Weights of a small multi-label image tagger.
Data: 203450 training examples, 8.3 epochs.
Rows from block 8, named by matrix and row number. Rows with one number belong to one neuron. Each number is 128 + 32 x the weight over its row's rms, rounded and kept within 0 to 255. All counts start at 0. Numbers have three digits each.
# fc1: MLP up (model.blocks.8.mlp.fc1.weight, 768x256), inputs 0-255
# fc2: MLP down (model.blocks.8.mlp.fc2.weight, 256x768, transposed), outputs 0-255
fc1.184:121124104193187152100160155148123072129077131135134114080167111125126117159125184136170085134074097140133088144126211107092062087169173124125154182151106112124111093120170122131126097153183106070155159089135166141155132091069121136157066127183047096178142106089103111125179133166158114119155168156153122138120124124109128120162098075123146252054139058140071126151153196140148165072079149135170126144137091135128159104118109137085170203208115099167103173145098143110154131087123106134089151123111109156074094108126186153094167134092097091093121156157112175093109145102143121168117083138122122152086127129170129101114120123164181169101163135102110174111119141109128126132178166095134146110070166122149103101133152135112120144148171130089170113120106128144148139139081101
fc1.185:091151138115109176151125094180146118100150145095112146135091119147093094110137123062161123155115082152139084154107090162137124112166128133114137159105098120059088135117109195168083116177165064118110148088104162060036167114149148032118117116119111127158158092096122148086106137131129145094153167158103148163131176171075112165109106094158185050137111130124076127167077150134133176068117102185099109104122111162160125115139147127182201092114148151104117160093190131123130118175172138101165079213119135140117110088138105090134126145106129148149135144118168129133086108111141157112186159108147072180152102141167110065176103195140161148136118144142141104136105148109115146204121122071128139131100089159102156073129139124107170161119093130151150073138138132134044137190158087
fc1.186:155117162128137204129134152133210095085112112081133095170133146066121131166146125081156160087129172155110079136156104150132099109137100150063153066083197117060171114147132134167116130104161112123173192105121183177155100107154160127134159129107151042093155039067136115151071104066128170121103108091140107157072185108068146111096166136175072123125112123140163124114164091092115133097109182147131125147087123113105154104118095145114098125103150106126148175118156044184151171139107111113176107162128107207107162144120138167166123150116142095119161163121136135119139115139141138092115122113137113127082130210094109088138075123136196119144147173120158197111130146110159133144116111148156158134115146150136090046124139111136171097121120122135154122170101172066129137104059132
fc1.187:152105187168135192146109164127088125175146119158100164129124113167141153124094080077134163151143141128136112109114125138083128147126115180155115141161118116169157129205124088088099125126102178193116168124095085157115145152178158143117103149128099125139072130074131172105154141130100101149105165146143100145170079095166139114118092100145101109148120146167075082102125089145206145069080136131093098136094133135139083130158176146086152167111099172045138123150102175104090180082159198124136131146116152110106124126140096140154112110120142127171127112107132152116120149147162113182074106172130098131148162130145108085145050086104152132024128110226180101154121140090132144077099096180124129135097110129092135153092114134036111181089132201068157173090128129103171101177130158
fc1.188:100091126137112114116065121161158154065155199111124154109144098103093190107181220135149113068094146079091078110098097075109123126103093148148114088114141107066108192129089138113112071089149134182178155172144152088134170137101114164137137138070058132138140084126150126121173122093151172053096110154153129151140101189157102100155181148174135138123127190147095142093128082154142128079139139149189186114107135134127134154137120097082092135112160184143110151111163111106164170111117162107073167114058089127145087084105167115161138126181085129116082134121170144113142084159187139151159147082135184113079131173117096081177142145169146190155161105108136089106115083118148145124161102138129085177118178117149157124150115160170107128091083140175126127128166127143179118127169147
fc1.189:122182143141170104116255128101107186105150129176116113173138131123156090079164131139163115103140140129155131067119088153101084136126143144092119147110159120127114096119142126078139124111109084177094160154143109142176105167173165109137102104106169098105138152183095132149131134111103089118108137139116134161133112097133098166116147126127128175162101135149169105144110132082137170181137118139125170160062151151088172113112180143093128167129121188101217130161140137112146095152216107072147182111137156089079116104191131154103130127107090138143120046166138117117196120139080163094102128119105134147131141084122111091135122092168049106093129112138123107180123115133117139137210113139102154134129132093100031131041138075137159174172101096141101179153116116043149122165101107
fc1.190:116171070146166132102161080123113158152203152143116118134076164080106166124158119093115133110116149085125182099143141087095133176079148069126131076188096133110153059161127151158076171142118140062120085171090141083150134105177121110108130086094112146152126069108127158109113131098057102100148164157130145183130071105131153147134082120141132081155151111119130138111207117136160118104201169177144076112072147172171077104129165099136078152050172113163134101142156162162151135152104130187132150152116137093169128135129138115112146139085095114114125147104166119108107075145158115100133098163136165067082157161172124065170126095110198103156132106098169154167137100086050133132160089145186152137083125130108115179135140134097141127174133174193086164088129093121152153125139110
fc1.191:165081143089132143131205100113189077090122137120113135106174155181080128142150158168158122135115137112053125180120091175078137122114165112126159162155149089090112100104121133143137154114122082176068131086117156180140121235115095165105093141108157121113154185153132118150151167046133150072143154166150114146166126131135186084143117138109128075140130132085113127146114164121175142154149078158119108207166118154171200174121099085119123100078131140180128077079138131063129126136091149094082090170114062114134138144088131156054139058110158124157134086143099221106117092113114161159101110131165152164090119165143133108130085111114120131126165101102135104157099148051135111100113103088146120110110148150128115183110148122108142080107167201152092137142093109158151096125163122
fc1.192:177117153159131095152222094112103152167100170128089077178129059203129133122168071143126141068172165091113157150156094083103180104176113134113108142153121140131158131100112135127135160128138085149095101202086119143169132138145120100113147104083096120066117113176146067089154142072177170143098117070150145103153132157157118136113132150166095056195124106133098117144133170091122074150129116096155179134150138073106160176110076153150140092175099107159086133114141134115070092089077112126084181104095089148157150147135081143125121164113143197123123124128108125148153183111109110105145136118131136163129175108135131097062115078173107130162161151176160174114180131143169127149090094129091106125094106115154096157184067171117139117216111106128065075125126091128116123150094093
fc1.193:116091093142121144142174137138123157109011099082118114118103095153101190125173082173140127150181118105159135090108156158161133088119092140074113109147130107101154132112174088107143108176103078116147126084128092175143132114182120129123207127172135096159112109161125178085147129067127117142105153102093144152165137117160120152108110082177171150162105161166177094092126107105155160164097113164092088163093112166121118145127165169133094103090139161101193153096112160142132204063188127137149126121072133133154125076150143140207129177114136095157086141104133145137083130127132110124137120143184201115060122128122118073158125154142129121138093106122070082125148152122098112193128151119185094087113145127152115055158170107135113108146162137064149079198134098188085080185119114
fc1.194:127103085167134106089154086147075124064129178086087138122177072121141134159160146117212147104118128121143042123165137108104076140119095131123153132150097128154149142100185221137175146126161148128117095104133141149123168181090102110112148146135057221117146177121147104125202113168120084129176126097117102140068115079100120156076139161128168107146140091123135122146093115100145171160152090178155098101127153140181097139155084141108103127134120117105192130078125109141187147108069118114101102130157099209108093123183077174124131130139065150070111055121122138092069129133182128111155158127096154181134110076114085084198165094083098148147181077168146151091149140086121114112151141144147122141134138134122150154140118155115146157147125074127136192173112139161113115127090128
fc1.195:105092104150108118097142135191147082143131070140176155176108091166150094141113107107117106189107142127123118158136107135108117126112135125140084132120111097195158094125127134137078100192166100160173091140134119121188127174090032145141099134111153136110077186165125166119098133204142079135163191124140153168143158088117127103135089135122097085072112169099141109123122144121110115160115137158108141102120093188098186164128168179149136093145130148158120161096127143111165157086115188189167104049116083172170131096156164110129131113088088061130083081086100140179099158085149133119155200101136141189163125109131136092102122089105075140107172146105104134146168145086189148060141120088090092113145160126112119128100066070127148136174180130105175113064142132115093121160183157
fc1.196:104189111116124143181144145154102110155104182135192129134130114150121149123121100107120057155126120126118143165162127117143158100149143097101167115078155098124153126146063163093092127138161179102146142140156160111059137158140124147102096108124141094131163154091166064127120121120099161108086190127075109115126127141152174158122129135077086166181122105145137167096174076105145141143090089100091125149142135100194142155152084127185150101157066032149035058147187086136111113059125087143137165155150082074134119147166112097085100164085157156147100153169160112127167093129110136099161155116157127148064161180133195091136168161146079124085177148153139140139123128161143141187178129128134076128100099074113111110129138134097132164136127154071130097096129157125056161150125034
fc1.197:150082136154136189174156150091172128112146121136096119116114142123118122111099150172139066200191087128141133166122058149115124123144150116111107144173147076114131161151040172061161128128187114162154155121140124063098132119125182134152125121175144140178118117117151092084136121079128075144128117109143137105121121144138132125110142136117144095132103157138159146092116119114107054207123157095137120117138096143179149149091123154194108125122098122134075077055122126131144117132147073146202157131095142119127105161152121126087101149085164156127105178088118057103092180156162177111148144107135084093134185109098115085075167181210184077123156088120170134112136155128141097169067126157092145145130181095122132082132098099140221139144047128140117169105121100099086079163087123
fc1.198:109089122065132103127103151106135153106217191162130156126127058155138133113148141077130131130129156140148100094200111165135168164142162106139128178137181102140095095113080146155120129158046124127101126153104144141145095148207149154129075134138162169180109147127175092105163105070139136123123110126137119163114145101112164098118142148140158126198116115071090170155153163175139221114071136118087123135122131070145132158128090154086099124121082078096153111141142116136106143151149112122166106145103126136104093113160165092126189128183121093175104120153125181097205059154082144118130117083112091142117150187099168083152188144121159102095112154140102130068082139160103108104126118108148124095214152118123073155130176161165172161147156123140133143108089102120104075024140156
fc1.199:124099100151147104163130149051119155167109078127133134148116098121082168099178091057158149132150173136133160182136164141113120134138184150068106087068107115153126128118147141143164103137152081144127101156111082137067143189165074099188157078124088052141113116130141165156111061131157093104148124119089176128137123098151101173143136169133114139225120082158156118117125118153178164111104088131060102146038141134161157096140200108182133154140178141107141112080142181180159147135177141112134120143119176092144132146149115157190092129125110093146101115098134148178119116135160132138091160078144110157140150129113133080067141069158091174156118141172166028120135149142120113104113129097106118089138108138091107141120174159121133078177084124133117119197098117095134116140167059
fc1.200:090123156086139107184120131166119138126158061085116126117100210132123138177122062115145111095163152167117139125091154163158150109107141116108112059118119092097084116121086064108132140143079120188101126163186134126144116154130152109212095120074152116164159090166075117123174141141153178135121160138104156143109181078116128154121150077172099088111078128138123095147122153134121145129127198092110077148135171165130074120161162110149208112087068177103169152129114109148142147166133153166113129143153128135100129082080134167111096169139100162159098141124111110151129173112173117113064236114122102088160159139131132077127141143183119117143087097170091064118112147141158120051120222077126174095101092140107126137108166096081170137141111102156150084127171162104098124155094150
fc1.201:111106153134123137114130115174134094112132167119169151112015120099146095115131126135151091174084107155148126162131079144120112092086097171159104127139176098159139102136111139084076132145091094151121175106170112098141181085090122131078139167084146141115118066063128167123105142114120140083178148095092165093139075214150165139132140111185051139163080081082129119116183096161179144059140108108120119164135150138168152154169132137120120144135159112128130109166170122083180143095081144137180168148091148089175073150149107142090091150093088148145114142174104122194120234073146158166139102145120143107167167083100132086141129118145157140078050144199167135124166179107141133169109114150168090131129104140135130135113134168133202121106104156168135136152156138120106091088154145
fc1.202:136168177209120173174132088085123149149085128091172097098125149153109123107167185138227102159106103113124115149143122108091074099158087139188150160102149086118155113145122130113109131140224093112126141113157181100147126104189121148181115154141112113123145084165097178099131098094138090110130104131072154112095079146137111155136101175139136147124087099105121147104191171131114103173123151172171127132164138082086060108136143122130068109153119098120093199143141184129161093129146121085165141097130074074103079084128151146103160149125155215162091115124121066105168134144155120149095145125119147130106160093136094097123171130134153171126108128087155126127158167137056111159039091149143113132120059110097189092179152099086125124158095150130100150147166120129071168185111135
fc1.203:101125143127154111068176111132148115177098151135127139113160092141099089118128114085140110199134173124105179123172122170131117134096135068112098162179110149126097078164155193229152144141108137085115082160163160121082137067110120147077081087144107121185144109160172126140175180120095148171143165096112168105113130097165138149131146122062161100148130092131142098173160125089126151135096142095114147126157099123081093158117132127126181132115103106117073167125182084147129151150130145108090063112189202083149136083147136101104157115143106111152149135101154120146132160125145159172110044131146087101174122106065171127127104169125180172212141094085116181080208185093154039167125126117117116107110093107088097139098124126122137109142122138174163114133078155058129149119138117
fc1.204:103181159160147145154122076126164117222150158172185088188096118170149138124114095085126118097114133179067143124113132187093101128161167117088096043140161162157105167128130170161111142174163172162120128133115144076119142178101147119174141114104144132145140124129106073073080106105177159109171081130082077145158096120126129172152153073127133090134079118160127126169148174104195111101041126116127115101108117177094101149190098167147128088157115117133087122159178095111090168097121090142094179140121137123107102125175198107100104171148151109183089147115137101122175121142144117102158155136136132126098135132124155114063175135121156186110110086134173144107105097165054119103133120159086113116101120101129123133128121116090083112097154099063075083122066177100138140172200122
fc1.205:094134138121139127092127079145161165140115211193069097099130160103118111126172143128105117170108155106196148164131164136174107170070155148126114169091134145149146093133148116136127142105193137057157146144128127169093091101095081154128122098130144125149146120118073140169108123161079096094107132107090117112148101138149143111117138115126136116136105104095172145127130143100111074167164121175142118112075115161126122112086186152128101127111143167120143135088100131142158111072093178076131154107125137093092094108110121126157122106160062092098111150152201162130067137231119085130150095134127144074130131207127156094139143188119073164111083140142139153099105134162101136057227050072052096116130118193169165133135106127183137143135140181153059157160106091106162085153133164
fc1.207:076145150131124087153127191147124194157069159149098152081101070120083128084079173215112090125120112130192102132170120127152190170145142098085134099133107133152150118146142163121088169122141126067148105128122162079114138081131136127159133003154109105124178120109102130137113108107121151174121112076147152080087083136122143127128118136163169106111157234106116126128139109116127127118141118097185117205110137137119134122162117082105141113139143136118153150149200180055133110165131100156136094184105106147129122164144105124082138124149132167147193105132155163069138144235142130116117141141068167149161108137072121088123166141129106158067093096142139092153114168092109171172126110139128109123136163141138131177107085176101142039123116113079105133071137094109096148142136129
fc1.208:102128135106008141109116121110129154088122162118116197108079134120124139100143155128185126141149101153186108137080109156189103140223125138147136155147111085108133137176168104107104151135103157103125069107138102171114080121157120149140131178122127070098127095131128179122085180163111102146085153149086144148093105161109136142187150125103147159172128169132095143140132075127140171072079121130094187165144150115112125108158055088155134159109107141181104145101128085099043130161155152177144168130100097160158160102077134110139112167112081165106115129166189139151144139156118063111134118088106140204133106095115108084095116151123129150114171064187126122125133164117114089099122106148102125180105037131052115127136143138190080102145160125138170113156147193170141086091171124
fc1.209:143072174088127174110168174154124168139151171114059105154153127116132088137111089121157073108184112169076158134040116137124157129131118155187112165164087098176146123102094052138162146139094098165195166126140181110116144115094131150111147119115117163075136130141112036102142103084112172118116115114185154173131170104190114122123154111155175162087131116064131118110145134111140112142169082137065091108082115121091112151156120063116137170148121091118142143128081138088107145104119173166055169162111130111151127138151123204133126058092194091145121075086150107104142117104190163096114135156149167105119119154168150103122132116167158141157143146059052060114158118133155147143132137122160111129135156109169191190119154126095115061139153117112148067149112158128176128139133116
fc1.210:159133174115108156155096215176120167102172152163197092162068136095125154132142164155091136145181115155130140089132135110122152138138178119087130072149108091085135094116208063188124118072132111154110202055128079081129086117104171154107105153113106104084129173148090123088139155158131151158138121120143136068158102107156182161098179120123192108124151167136117159143135100095152121123129068113167118122092175117114072117176140114145079102087115065070163113156138134090136126128112133131135185165142080085114110139103116142178101088135148074068164143109128139159123172079142068055196117093159169123144156163149122115123178101095120118175092116174105151150162098091102097102095179154144133114136111181064083117102124114130105098170144155125138115170106115119100111118093175
fc1.211:081156166149092148190084090115109110160075123146177130141153144140113122084066173079082120079174075135135151164138106153162153087138093138111149169174136176078166130131165122151083133111162164191087149139082082131086151129098123149150133110096166070096127071093151120118115122109141091146152141148077121155139141137181096112145134113127188128116143110123102163133113100120139097089173137095093123076141083084153105116175106090103108133113120151056152103132117150116152144118123119124110098132163108144093180161085174123135105228182108181063055080167120139130106091099080120155086128182169145091166140137159140096117192131151134091067099159138101142213119124154109125126140107129181093070169181139142187168159151142146095210137126130090136138084129176183125146134128141
fc2.184:122158180099092131083156123125137170120186143106188156054135140137208168100125070144153138148121157166079104127151087114169101065138205124130148148071168096135128109131142111168132145071132113113078125114156142078109105081158086144157134133207141084135147164103114164147138138136178119127096165175150093131125113080117144180104080104130172158139141184138110144118132079159123117140074103099139145099134113107135122191169131101098153091142102154137124174121165178161122088115127136120142095110123145142216084094172104123150187057200168116119105101106082150110120180135058180106116138164193121119122138130165132135148144168128093114104146091146146123157134120142134180168071165094131139081073163088158136107097124100160135153173152155111096121164036066101071135156148106
fc2.185:144117129149116194162119106170187184139115153136120147195146161164109104173156145093080125077071084082095155152097108132098122111080175072186112121176107169115191146122128133114173157149116122127138158140159173168115153172075102089110116080149144136066124126105129095113137134146113121154095102195114036110147139130126145121136088165110153151114125172098082121143137097102109177116158133120127114137102142044152169134074108189162166136164108133147088085121101112151180102138093161132122160137167113134134141161114138155183175070091127148102142088177156125127153067112091137081071145135089096140141160121139137053133117118134074142144160184118163187149099122132083159109093148108040124107098200137134132131150186068169102123130085110066119118120071147187142163121163161
fc2.186:179120113171139141111087142112147087164097185150119150122141173083132133109104105172129114142162117161164111206112158151109146083141188128173151150135149099136128097130173107152124068104150148149193136101151128111163111093178181103167167149134112086169092138147141113104177129096136200140123191094090097195102088122116180128142090124202137126155131073083117090107150110095138081112121120138171110071134125128125090100113141091091124129145142165128099139123123130166096083043135130112181152078170142071170142139087088156071166104068183122136140132089168148098131104113129120141106121069180089161115146116144162227123169124146131096209077112104139135175105143105162185148139151122152093075146171153144184132108169108157140114107192126080135087114170137068126127113122079
fc2.187:197154105140137185150163154177172139088227112172103171064074129123182131162109123117154217166146144114106079221156128123143108136070118142131120128131161099077111091106088087109102155139097145152110094114044090139144106159122068094103167154113141111072129159123178077142138130121148094138112101131153133151146128150198134107159161091158130131108170123167114072213103120151093165169134129142119152118157113110132165157094055093162116141088149153086135142086145150126157107174139118168167152168115108137108176124049108112120145142167125132173133122121150149124154071090128176150109183157097158112111116118177132146131174129117120158154142161070100147133172098116145140126114160157144068121084156160126168106067105139125126066102095115128052085118081099107130122125085166
fc2.188:132160057144170169109085100140149122148159082135133143142106125111132115136175132091159131136173169195126154166139103127141169157165103113113133113116109139135144128153178125137207023119189170108094170078146132120118101110174119087090128189091226113143112113137131120105089171102174147155146167092112129108128107120082125076078079103078110095127101113143122111140138127136187110140101101142139081046093111082111097151160146135165103131156130084166129095137193099158147131135114121105134099145087102156108124159125112166095102083170138098111175085164167111100059129035115091162145159190061143088114175085108152094117102104061159118132149106197124136123133186089159136169116136135103158113127107147186114160138095166152144171087170139164147137131108133210140108153141150
fc2.189:155131200147123116124077122078185137120130142164140092079126109095120103117175088088126113127130152158181138068094093151081114131090101162101102174171140080117100092098193107115164176122126104139075153097078108131167126112121166107153109116135123130106129171137178094115118179107124135109058191113091106149103154100087174116151111114152159127154153062120112149153119104123148104152137077117117112114120118139083100108081116177136060192170089146121162145118148121152102165111131088126162141174170156114133171134086094125077113177155182103172146081093134121167095175121123081087056124090163115132134140108094081165188187103173098145096103106129118106139087103122087112105116125109140197151117184087109112131110160162086104158141167168163065142156103075204058079168081162
fc2.190:202163109159130173093094127108108137097119047175148140119078103136093109112082161116125145165140099136152111095134139118103174143129187175162172174086104084135091176153089096108075175125169106122091156112103132143181150137124128049179136095144146098113101065128055108103082123106111164146150173107181150111104116104081145142104073111128143147128103115169166141123139104125143140093156177131118108127098163087152118254133133129128131115123132169082095113154118122151126166082142103155163114098108123130103028092099165132086132152077129134125130085104103120094109107186147113175171157108150102118074100160020124146105108178156138150108103124161146199109123111191141073059115108089165177127171122103110109096090150142132128194135126129135142126127131161168148090109135137
fc2.191:136101080126163148127132173100160135147092136139099163151126100111206168093158064116139149100136120128072184175102159111112093098092091077117117112075101178079146135170133125122160139028103106105120089150166108185126138198116116127168146196096133143109144123089119167046129140148076157157160096126171123094125135123093096163087097125143088181149146114097133125159141171191074097144136120138110169169148165105133127105121097094151089117103073103113114107115151119164124089175169147186125168081122129169153139110181118196185159135145148156121135092120140138135115174178088122122151103147145143125096164103076161088110152128171071149174100122128148132102097117160126124149171120114083109158144091047134111123113125190183103107069083094166119093061100179196162128114091142
fc2.192:174098088118058160142155098113146104111146096140151160146142121104097133132083112091077121172185142148106149152172155142098140178091075121170140176143109150161129149107128102208151110138122107131162141108116138126124062174127170066111119117099192132106144092137096084166101117133047133136167117124109118180129123165128141104123139117105098109224152098148151146135169160159101145106128087115157112095134134059105170153171137057118062161145113094130080056129190126099160139168100111153133156116093175069185140127169152129105125071117089138101117091115136206132147117166170174145168118153172147059124135152110047159172174139141116132087128142168166084068117088163157081121143114110124098078086211107099144119110089149112128133094095097088104121131167151131141143100076132
fc2.193:118135194118121106146141148163115122114144155080113109147125180152165161111183115097150091115089104120122103117161120169076149165139152174117131125118154169105141099099147148149126156167141139157118140120182054147115114095075116091155187141107174163081150114112146102149141093120148119157136076152095167109090236124171083180150135169090127134099063169133155154173172161076144074098111156086112192135131142144125119128121139107139100051093091124154132137083190145144122119134118124113123098168167077110125116157119142162179155093127150088091085120126100145143111138136142147133117136047092084117082163150147119083115152134143103192103074183114146137168126175033076106069102117060110134141080127144101126140098122077055129089122183107131108081139085108083076104088119069
fc2.194:060200097181150151135116079154111147090104127127145169088154177148123108077089063135155156156138105163130113121198209146138095149140178080125116170118145122133127038121114090130086124087126093136117092104077162151077168154212078107102134167106145144144114121123108138110142146148086140137101080196132101151126142141119118148114097176146078105061082097153120117153124114129118144106129116107172129162173131104150132116134135149116164132116158173092197120075129103128118122183125155064168149134139097075149102155078172172154163129171178166123142123090203112125150154111113177137147135130118151153071140085096114140137112125115121104158141121119074068113110065167110128114141188166121168106109107115102074051184107123162139196158123137103167140142124173112078171068081111
fc2.195:163108087135137000101130108150154165069143143214141168207112161137131097138135151147149207107160151133111133133142102171093061157137132101145183086120149150165114136178164100126117101146133180153160107128178111057146137144115147139129110152177142083091147127151142128137151131155072117135151172139161167104174099148165162165153155094163121136121132156101154141121176116144155137132171168104082110146151093126199107164100115101128138075130152134069146106105155149126101159154141125151135094082128178101139109064207118136120119143111088126108108077127125165165098103167144100095114111142092071141077137117115165064153171089076173116132115162133135115203139180133128137052165172153138169153123092170125124168151118089161091079130073146170095090107135116143089090067150115
fc2.196:139137020166131139171092061130112125150176141127138134118122153125152116154106145181163145099078182108160112123145079111134113167150100172115120137154128160167157166107138140132121175111090142074095141182089148174133162099149078069071161141127125155112114072152133163079148114086133085146133132112105142116185144179099119140144120140094114150145178131122088073135087173070177097110135090102149133199145160110081170111116083158143129115152127130141132118124094109150155134165129122134157092098074160112112141128086138076091134108136114151097159033074103154166158142078085152074078102119124174152138160148193084082129094081141132068100123186070091119135088150154100109150083060106142171102119118085107125121154140143131122084138107126109157153156076067118137132024157083
fc2.197:131066096056130198105113095131150157123129125145184115190103124169057098142103198152166102136150115177112122189164064114129172164078110170149118142165110211144106099138129151173157159138091132117153160106146153140122113121088119120142086126066134151097116183148160130161095173106104123184137113092101120131086089143168114112194137088088092154129185179111131129193147137164141133147144144117103129159097166138116108151161159092119134114092159131161120123149206119116138155081090175148174140120102172150132119103129105100093070088059103130106136147196144115140082100097127099164083110132118082142147171150143126097121160181136135155056124151182204166082171186152115121150088153072099103126167186108098150186133084103121131121106120106179145143087125165108143168168123107
fc2.198:121142160124142106135121111089064138142162080125106185136123157141129174116151132152105157141158100169161118171211075051073052059132180128141098162167119140150160161105186136141147140147096099176091131101104061134104147140103127127142093129149126146118116102149096109133177109122109139117160145154143108064150093159148160155144141125107170147149121123122177143138136170156180076080183096156118054157149083109036112130104153067110138120125127085109134102148155153097129148157127159152084064092155181118152147143152109151142116175132146155149145090115142163156075044146152123102124125165141148146170140142133138080119092151093117161142204098198154155148073128103115121115043134150155125095114084155129094061172172112188165084147107126107152146062062119152111158139128108
fc2.199:115092159160109156202083120172140110148148175183088104135143126111128110096147171079062100115111117105092167165181134082111148123133187115177180149135149128083095107128171095122139118146118139165068164140075117119080127083136184083182096126090166075043178121125119080086108112109185086140154088123123144126148114112152118077148107132213157197178151168092129069099147157078163128136128129159133130174109108095148133125179145126141144150180122088146120086089146187154107103160159138065165133127152166108143094138124172156204145115150167141135147086159119124135143176116142127125157172127118131131118072083126149142139131145185057123092131146146142101164117145083070137111132132142138118105084149137078175101147155165079173130188076163161126128151044107174157114103124129
fc2.200:143182136144028111129156117200192128095154140190179095129207078124101127111157173185130156116135088150185156209136068147145152093109127174142087081140129115121096114134108065124160124122147104116136167195164129127135158135100113163153134159125102137118128186093112140105118101051155123126103170096143143165113122135180117099129076161156124105109129140078131149121108133154107138181108104136115133105105181168117138134119123116180125108159157179142191139130132139076105161155126125063139110068143100120146150095073123094132134177147149100101118100102065068118107071096121177150112159133117145085144166154152193089205142148170175119153135158053121111129053129111104129126132115134087156155136081119132184151143175101115111128128127084169126155189143170098200137077126108
fc2.201:150103134126121113137113121170180126114171130114118170074150110156137103090056178096165142126104101129108089207179122097163167141130069151136092110123125102122135123098132110119133129160126082055119117073128185086102094132091088074103106113159100156135122157168144165126063169175109133157136104166109141107097109130139140136080133134107178125219120135136134150181134182133235142049073198101155113164134159115099157155131104100118101060163171191113142138185096134140079157158108103138163104051109148109135105145082099137132169192122160134142144062231110107112111140111161106189153158161108122151154119140137124086107138127109115157131174126142171161141149140121107115129134142129115124133120112131130085169138082135137124185165144172108149111093102092144139081217081143
fc2.202:176166130055130209103096139174107169152174093145136175149103099128162098110152077096112119062120138120134095158207113111155125074107236146114177083128198156114164122167161145130196167169099110064110065103156152125134138072131114107165134114124118140129155146142130188140130106118170136121128100145104152090090099138188141204117148133162154179111097084151154183106126128128106180128130139084154159110105180142121132167095133148093174111137123139128173134094080118120087105131083164062101105121071147127139097152110083136148128108077182121159128198109124117106106114134140128101087129173131097114130121123196144066140160195168107153132164124143131174125155156087191099116081154107095052124153099099135086111157112141127170110128111096139127129140125116111123183192147091
fc2.203:166097128101148102140130132180124159086184157132077189138115149122181134080104124135186151108145077143193063120129069085132090111134084120112136142112104113078105061103099128105081115106127085148101116133188080160076101089154141052165097079151141093148158137133159101118137123151165177118121089090128098050121120087191120100130132127086124157156108083099117115120110153155156075143154130084123166164162096136164123041142127149080147102149136139145117128118104099130133076175133116079142161156124124186098192134114121160139061166101194131108122177134160072124151146059070041146138158140162137116091158175150148151111101153144131094092180134087115100180148090142148086094123047113078120109112127116075136108143123127139126147192107096109136142135144108141161110145168180
fc2.204:107174124212123144165139084115101107145158098204162124076091155137133108115134070153103163127130164142089082108121131144109108153156132167135171119143114165105184133185066210101160128108086080164095128147169093169119121140087095173069123139097165141162105144203186138116042103131084133128155134128155121141151084111161129153041100144156129147087164134170094057194173129124098162155164098137116122214151118104126143054134083144130149131115134122108101162121156141105155112114106153101171068101094151162147185094115092163071123178110125162124131193125158140102122119136126108150174109123151123131097076130108087116145160137133120100151177090123123143123181153164190099159117121153121132086062168081117121143139101130137141143173094130139130155174133181169152175084168095
fc2.205:114082140143103131130125129116129122114093169069196095090122153118173118121150169058111142110180137129094152134113151127103103148117131116035155154108096120157108113112136131107136099143135130087186162127135151107155195104102076065138135146167101120133129118146126186118069098189092122139124127134146130083223088175084075084071102151193133132074062067098142161124109097147147113166174107115113128072071166058125147133165180143177124124068086152112085164153134130123154181075124056208157102129084107092145124088140144128091062127144104106097123110174173135084114146088178105140149116104104135113105098141068139069126137176135116127143096156128137140123129149177138119157106124166085116120179109066138121142127131148096094166157154089128156085060109157111106112161164142
fc2.207:085084125180151213124117112125075135174133122083146098162112124134112162101084092097174146126203143082180129126146116182171150062171154095193125085163157110138086171073095159175095172134144124164097102177146157142120132128178123107164147100136181140134141129128134161119117177113137129119178125125127075138152108154000179051150099121103144144131112192110165079143122110189152130155114089118138057122136131166191104094106105169126081137120165134104123117122099126073095171127165104157113133113073073104115128060084098097168157095109102095125083148093086057140156124098107082145133104108147092122115152114138158111071092109125089085120141093124129121177126087120156123133157138156117105121098109097130117121154150100133197177111134133205094172119146099136128159138117116
fc2.208:115127085089164102067197149167133150093081134118109151082101143115098139136092113177097159121148092124089160124130090111108060116069129128120119056103172156153081163042095136117129134130100126144101147174016204121132188159098120106169125113134102114094086089129129129125136150138143168126186158077134176139200161199081185115120099105166128136134104132108109173140184151193158128137086137162137130126141100132170190072147176106068009135143121172175133092082096077115167150192123141116141115118159095154121100149139106198123111118159158117088129122120127176143140072135105155153126134088115110111203092158143117094120183146107214113128139127112104139148150130161148123137101126139104145105109177160140140117124162114159121141139133121127178126132146112141094105118119131
fc2.209:111153110109097183124111156063148110114144083104123147077170083131119104161223159163115151085151138187169118132078140119038120109096176082159138146157120166114119084125123109135086187149147167117158155122118112090101085124084162093179085116155129117122141116098107134077159128096148159134065143134164153063108151139116098217146104143098120127116126156165159133168180093131063155083163140149111092161157135111090097151124088152152089161175152126147161153166052115162178128123119111044109182069126115121116136151108151196119157102167128161154146136096129123130097054166082110117100120093111144093105094081130132074160132126087169122114089218092100102161109105132094152155109126119132084123116115159129102112151122115152142196087141196128127117080133157151072088103121160
fc2.210:120087107113058140086101083127101069142120124157140129113075191085150128123157108137133162182124140130179088125112117131083090130105142124135090128142138162137115103141177072176120178135120128152159143164096137143050147112093158110051118072104112092154145110113171120096154163080110100140090156113137139125134112116172134119210088181101059138157131071120133131116075195078122110165069157152141158101116100130126146155088107129112146118091134164137177123141142142145113215098130130145145164145153116087136076094119113087133084108115062162153093125135115076102120104140146107094112132091122090089127100062129100105096105116077095170039167111160127109132067108158130084168049129071131130175124127129109163102143161174027139148114037145152108137138120175127145118172154108
fc2.211:137125139157173149095107117088089096069077179152137079167181085099169107141097124065151083114132161138193107095143136130097155181171115149133153130139178136050086075143119143131110118134151162092110081158119127169102153116133091130178061156142108057128117161106086094137136147124108085106092084085142125154142152098083126154070169110146118139111129129146131159180073115120142115105119171118151138127147055122158093058128081122097120165123089122115094062160123086152133173133101132114090099123128157162068165090159079145147077086067134145153076134179150141082134128134122187132122175053109167083187110159106121132144123112166112116138096145130143167120097091171143118123127115117135182145084106119172098111077172185188102085136157137173108084113082083189086162139170107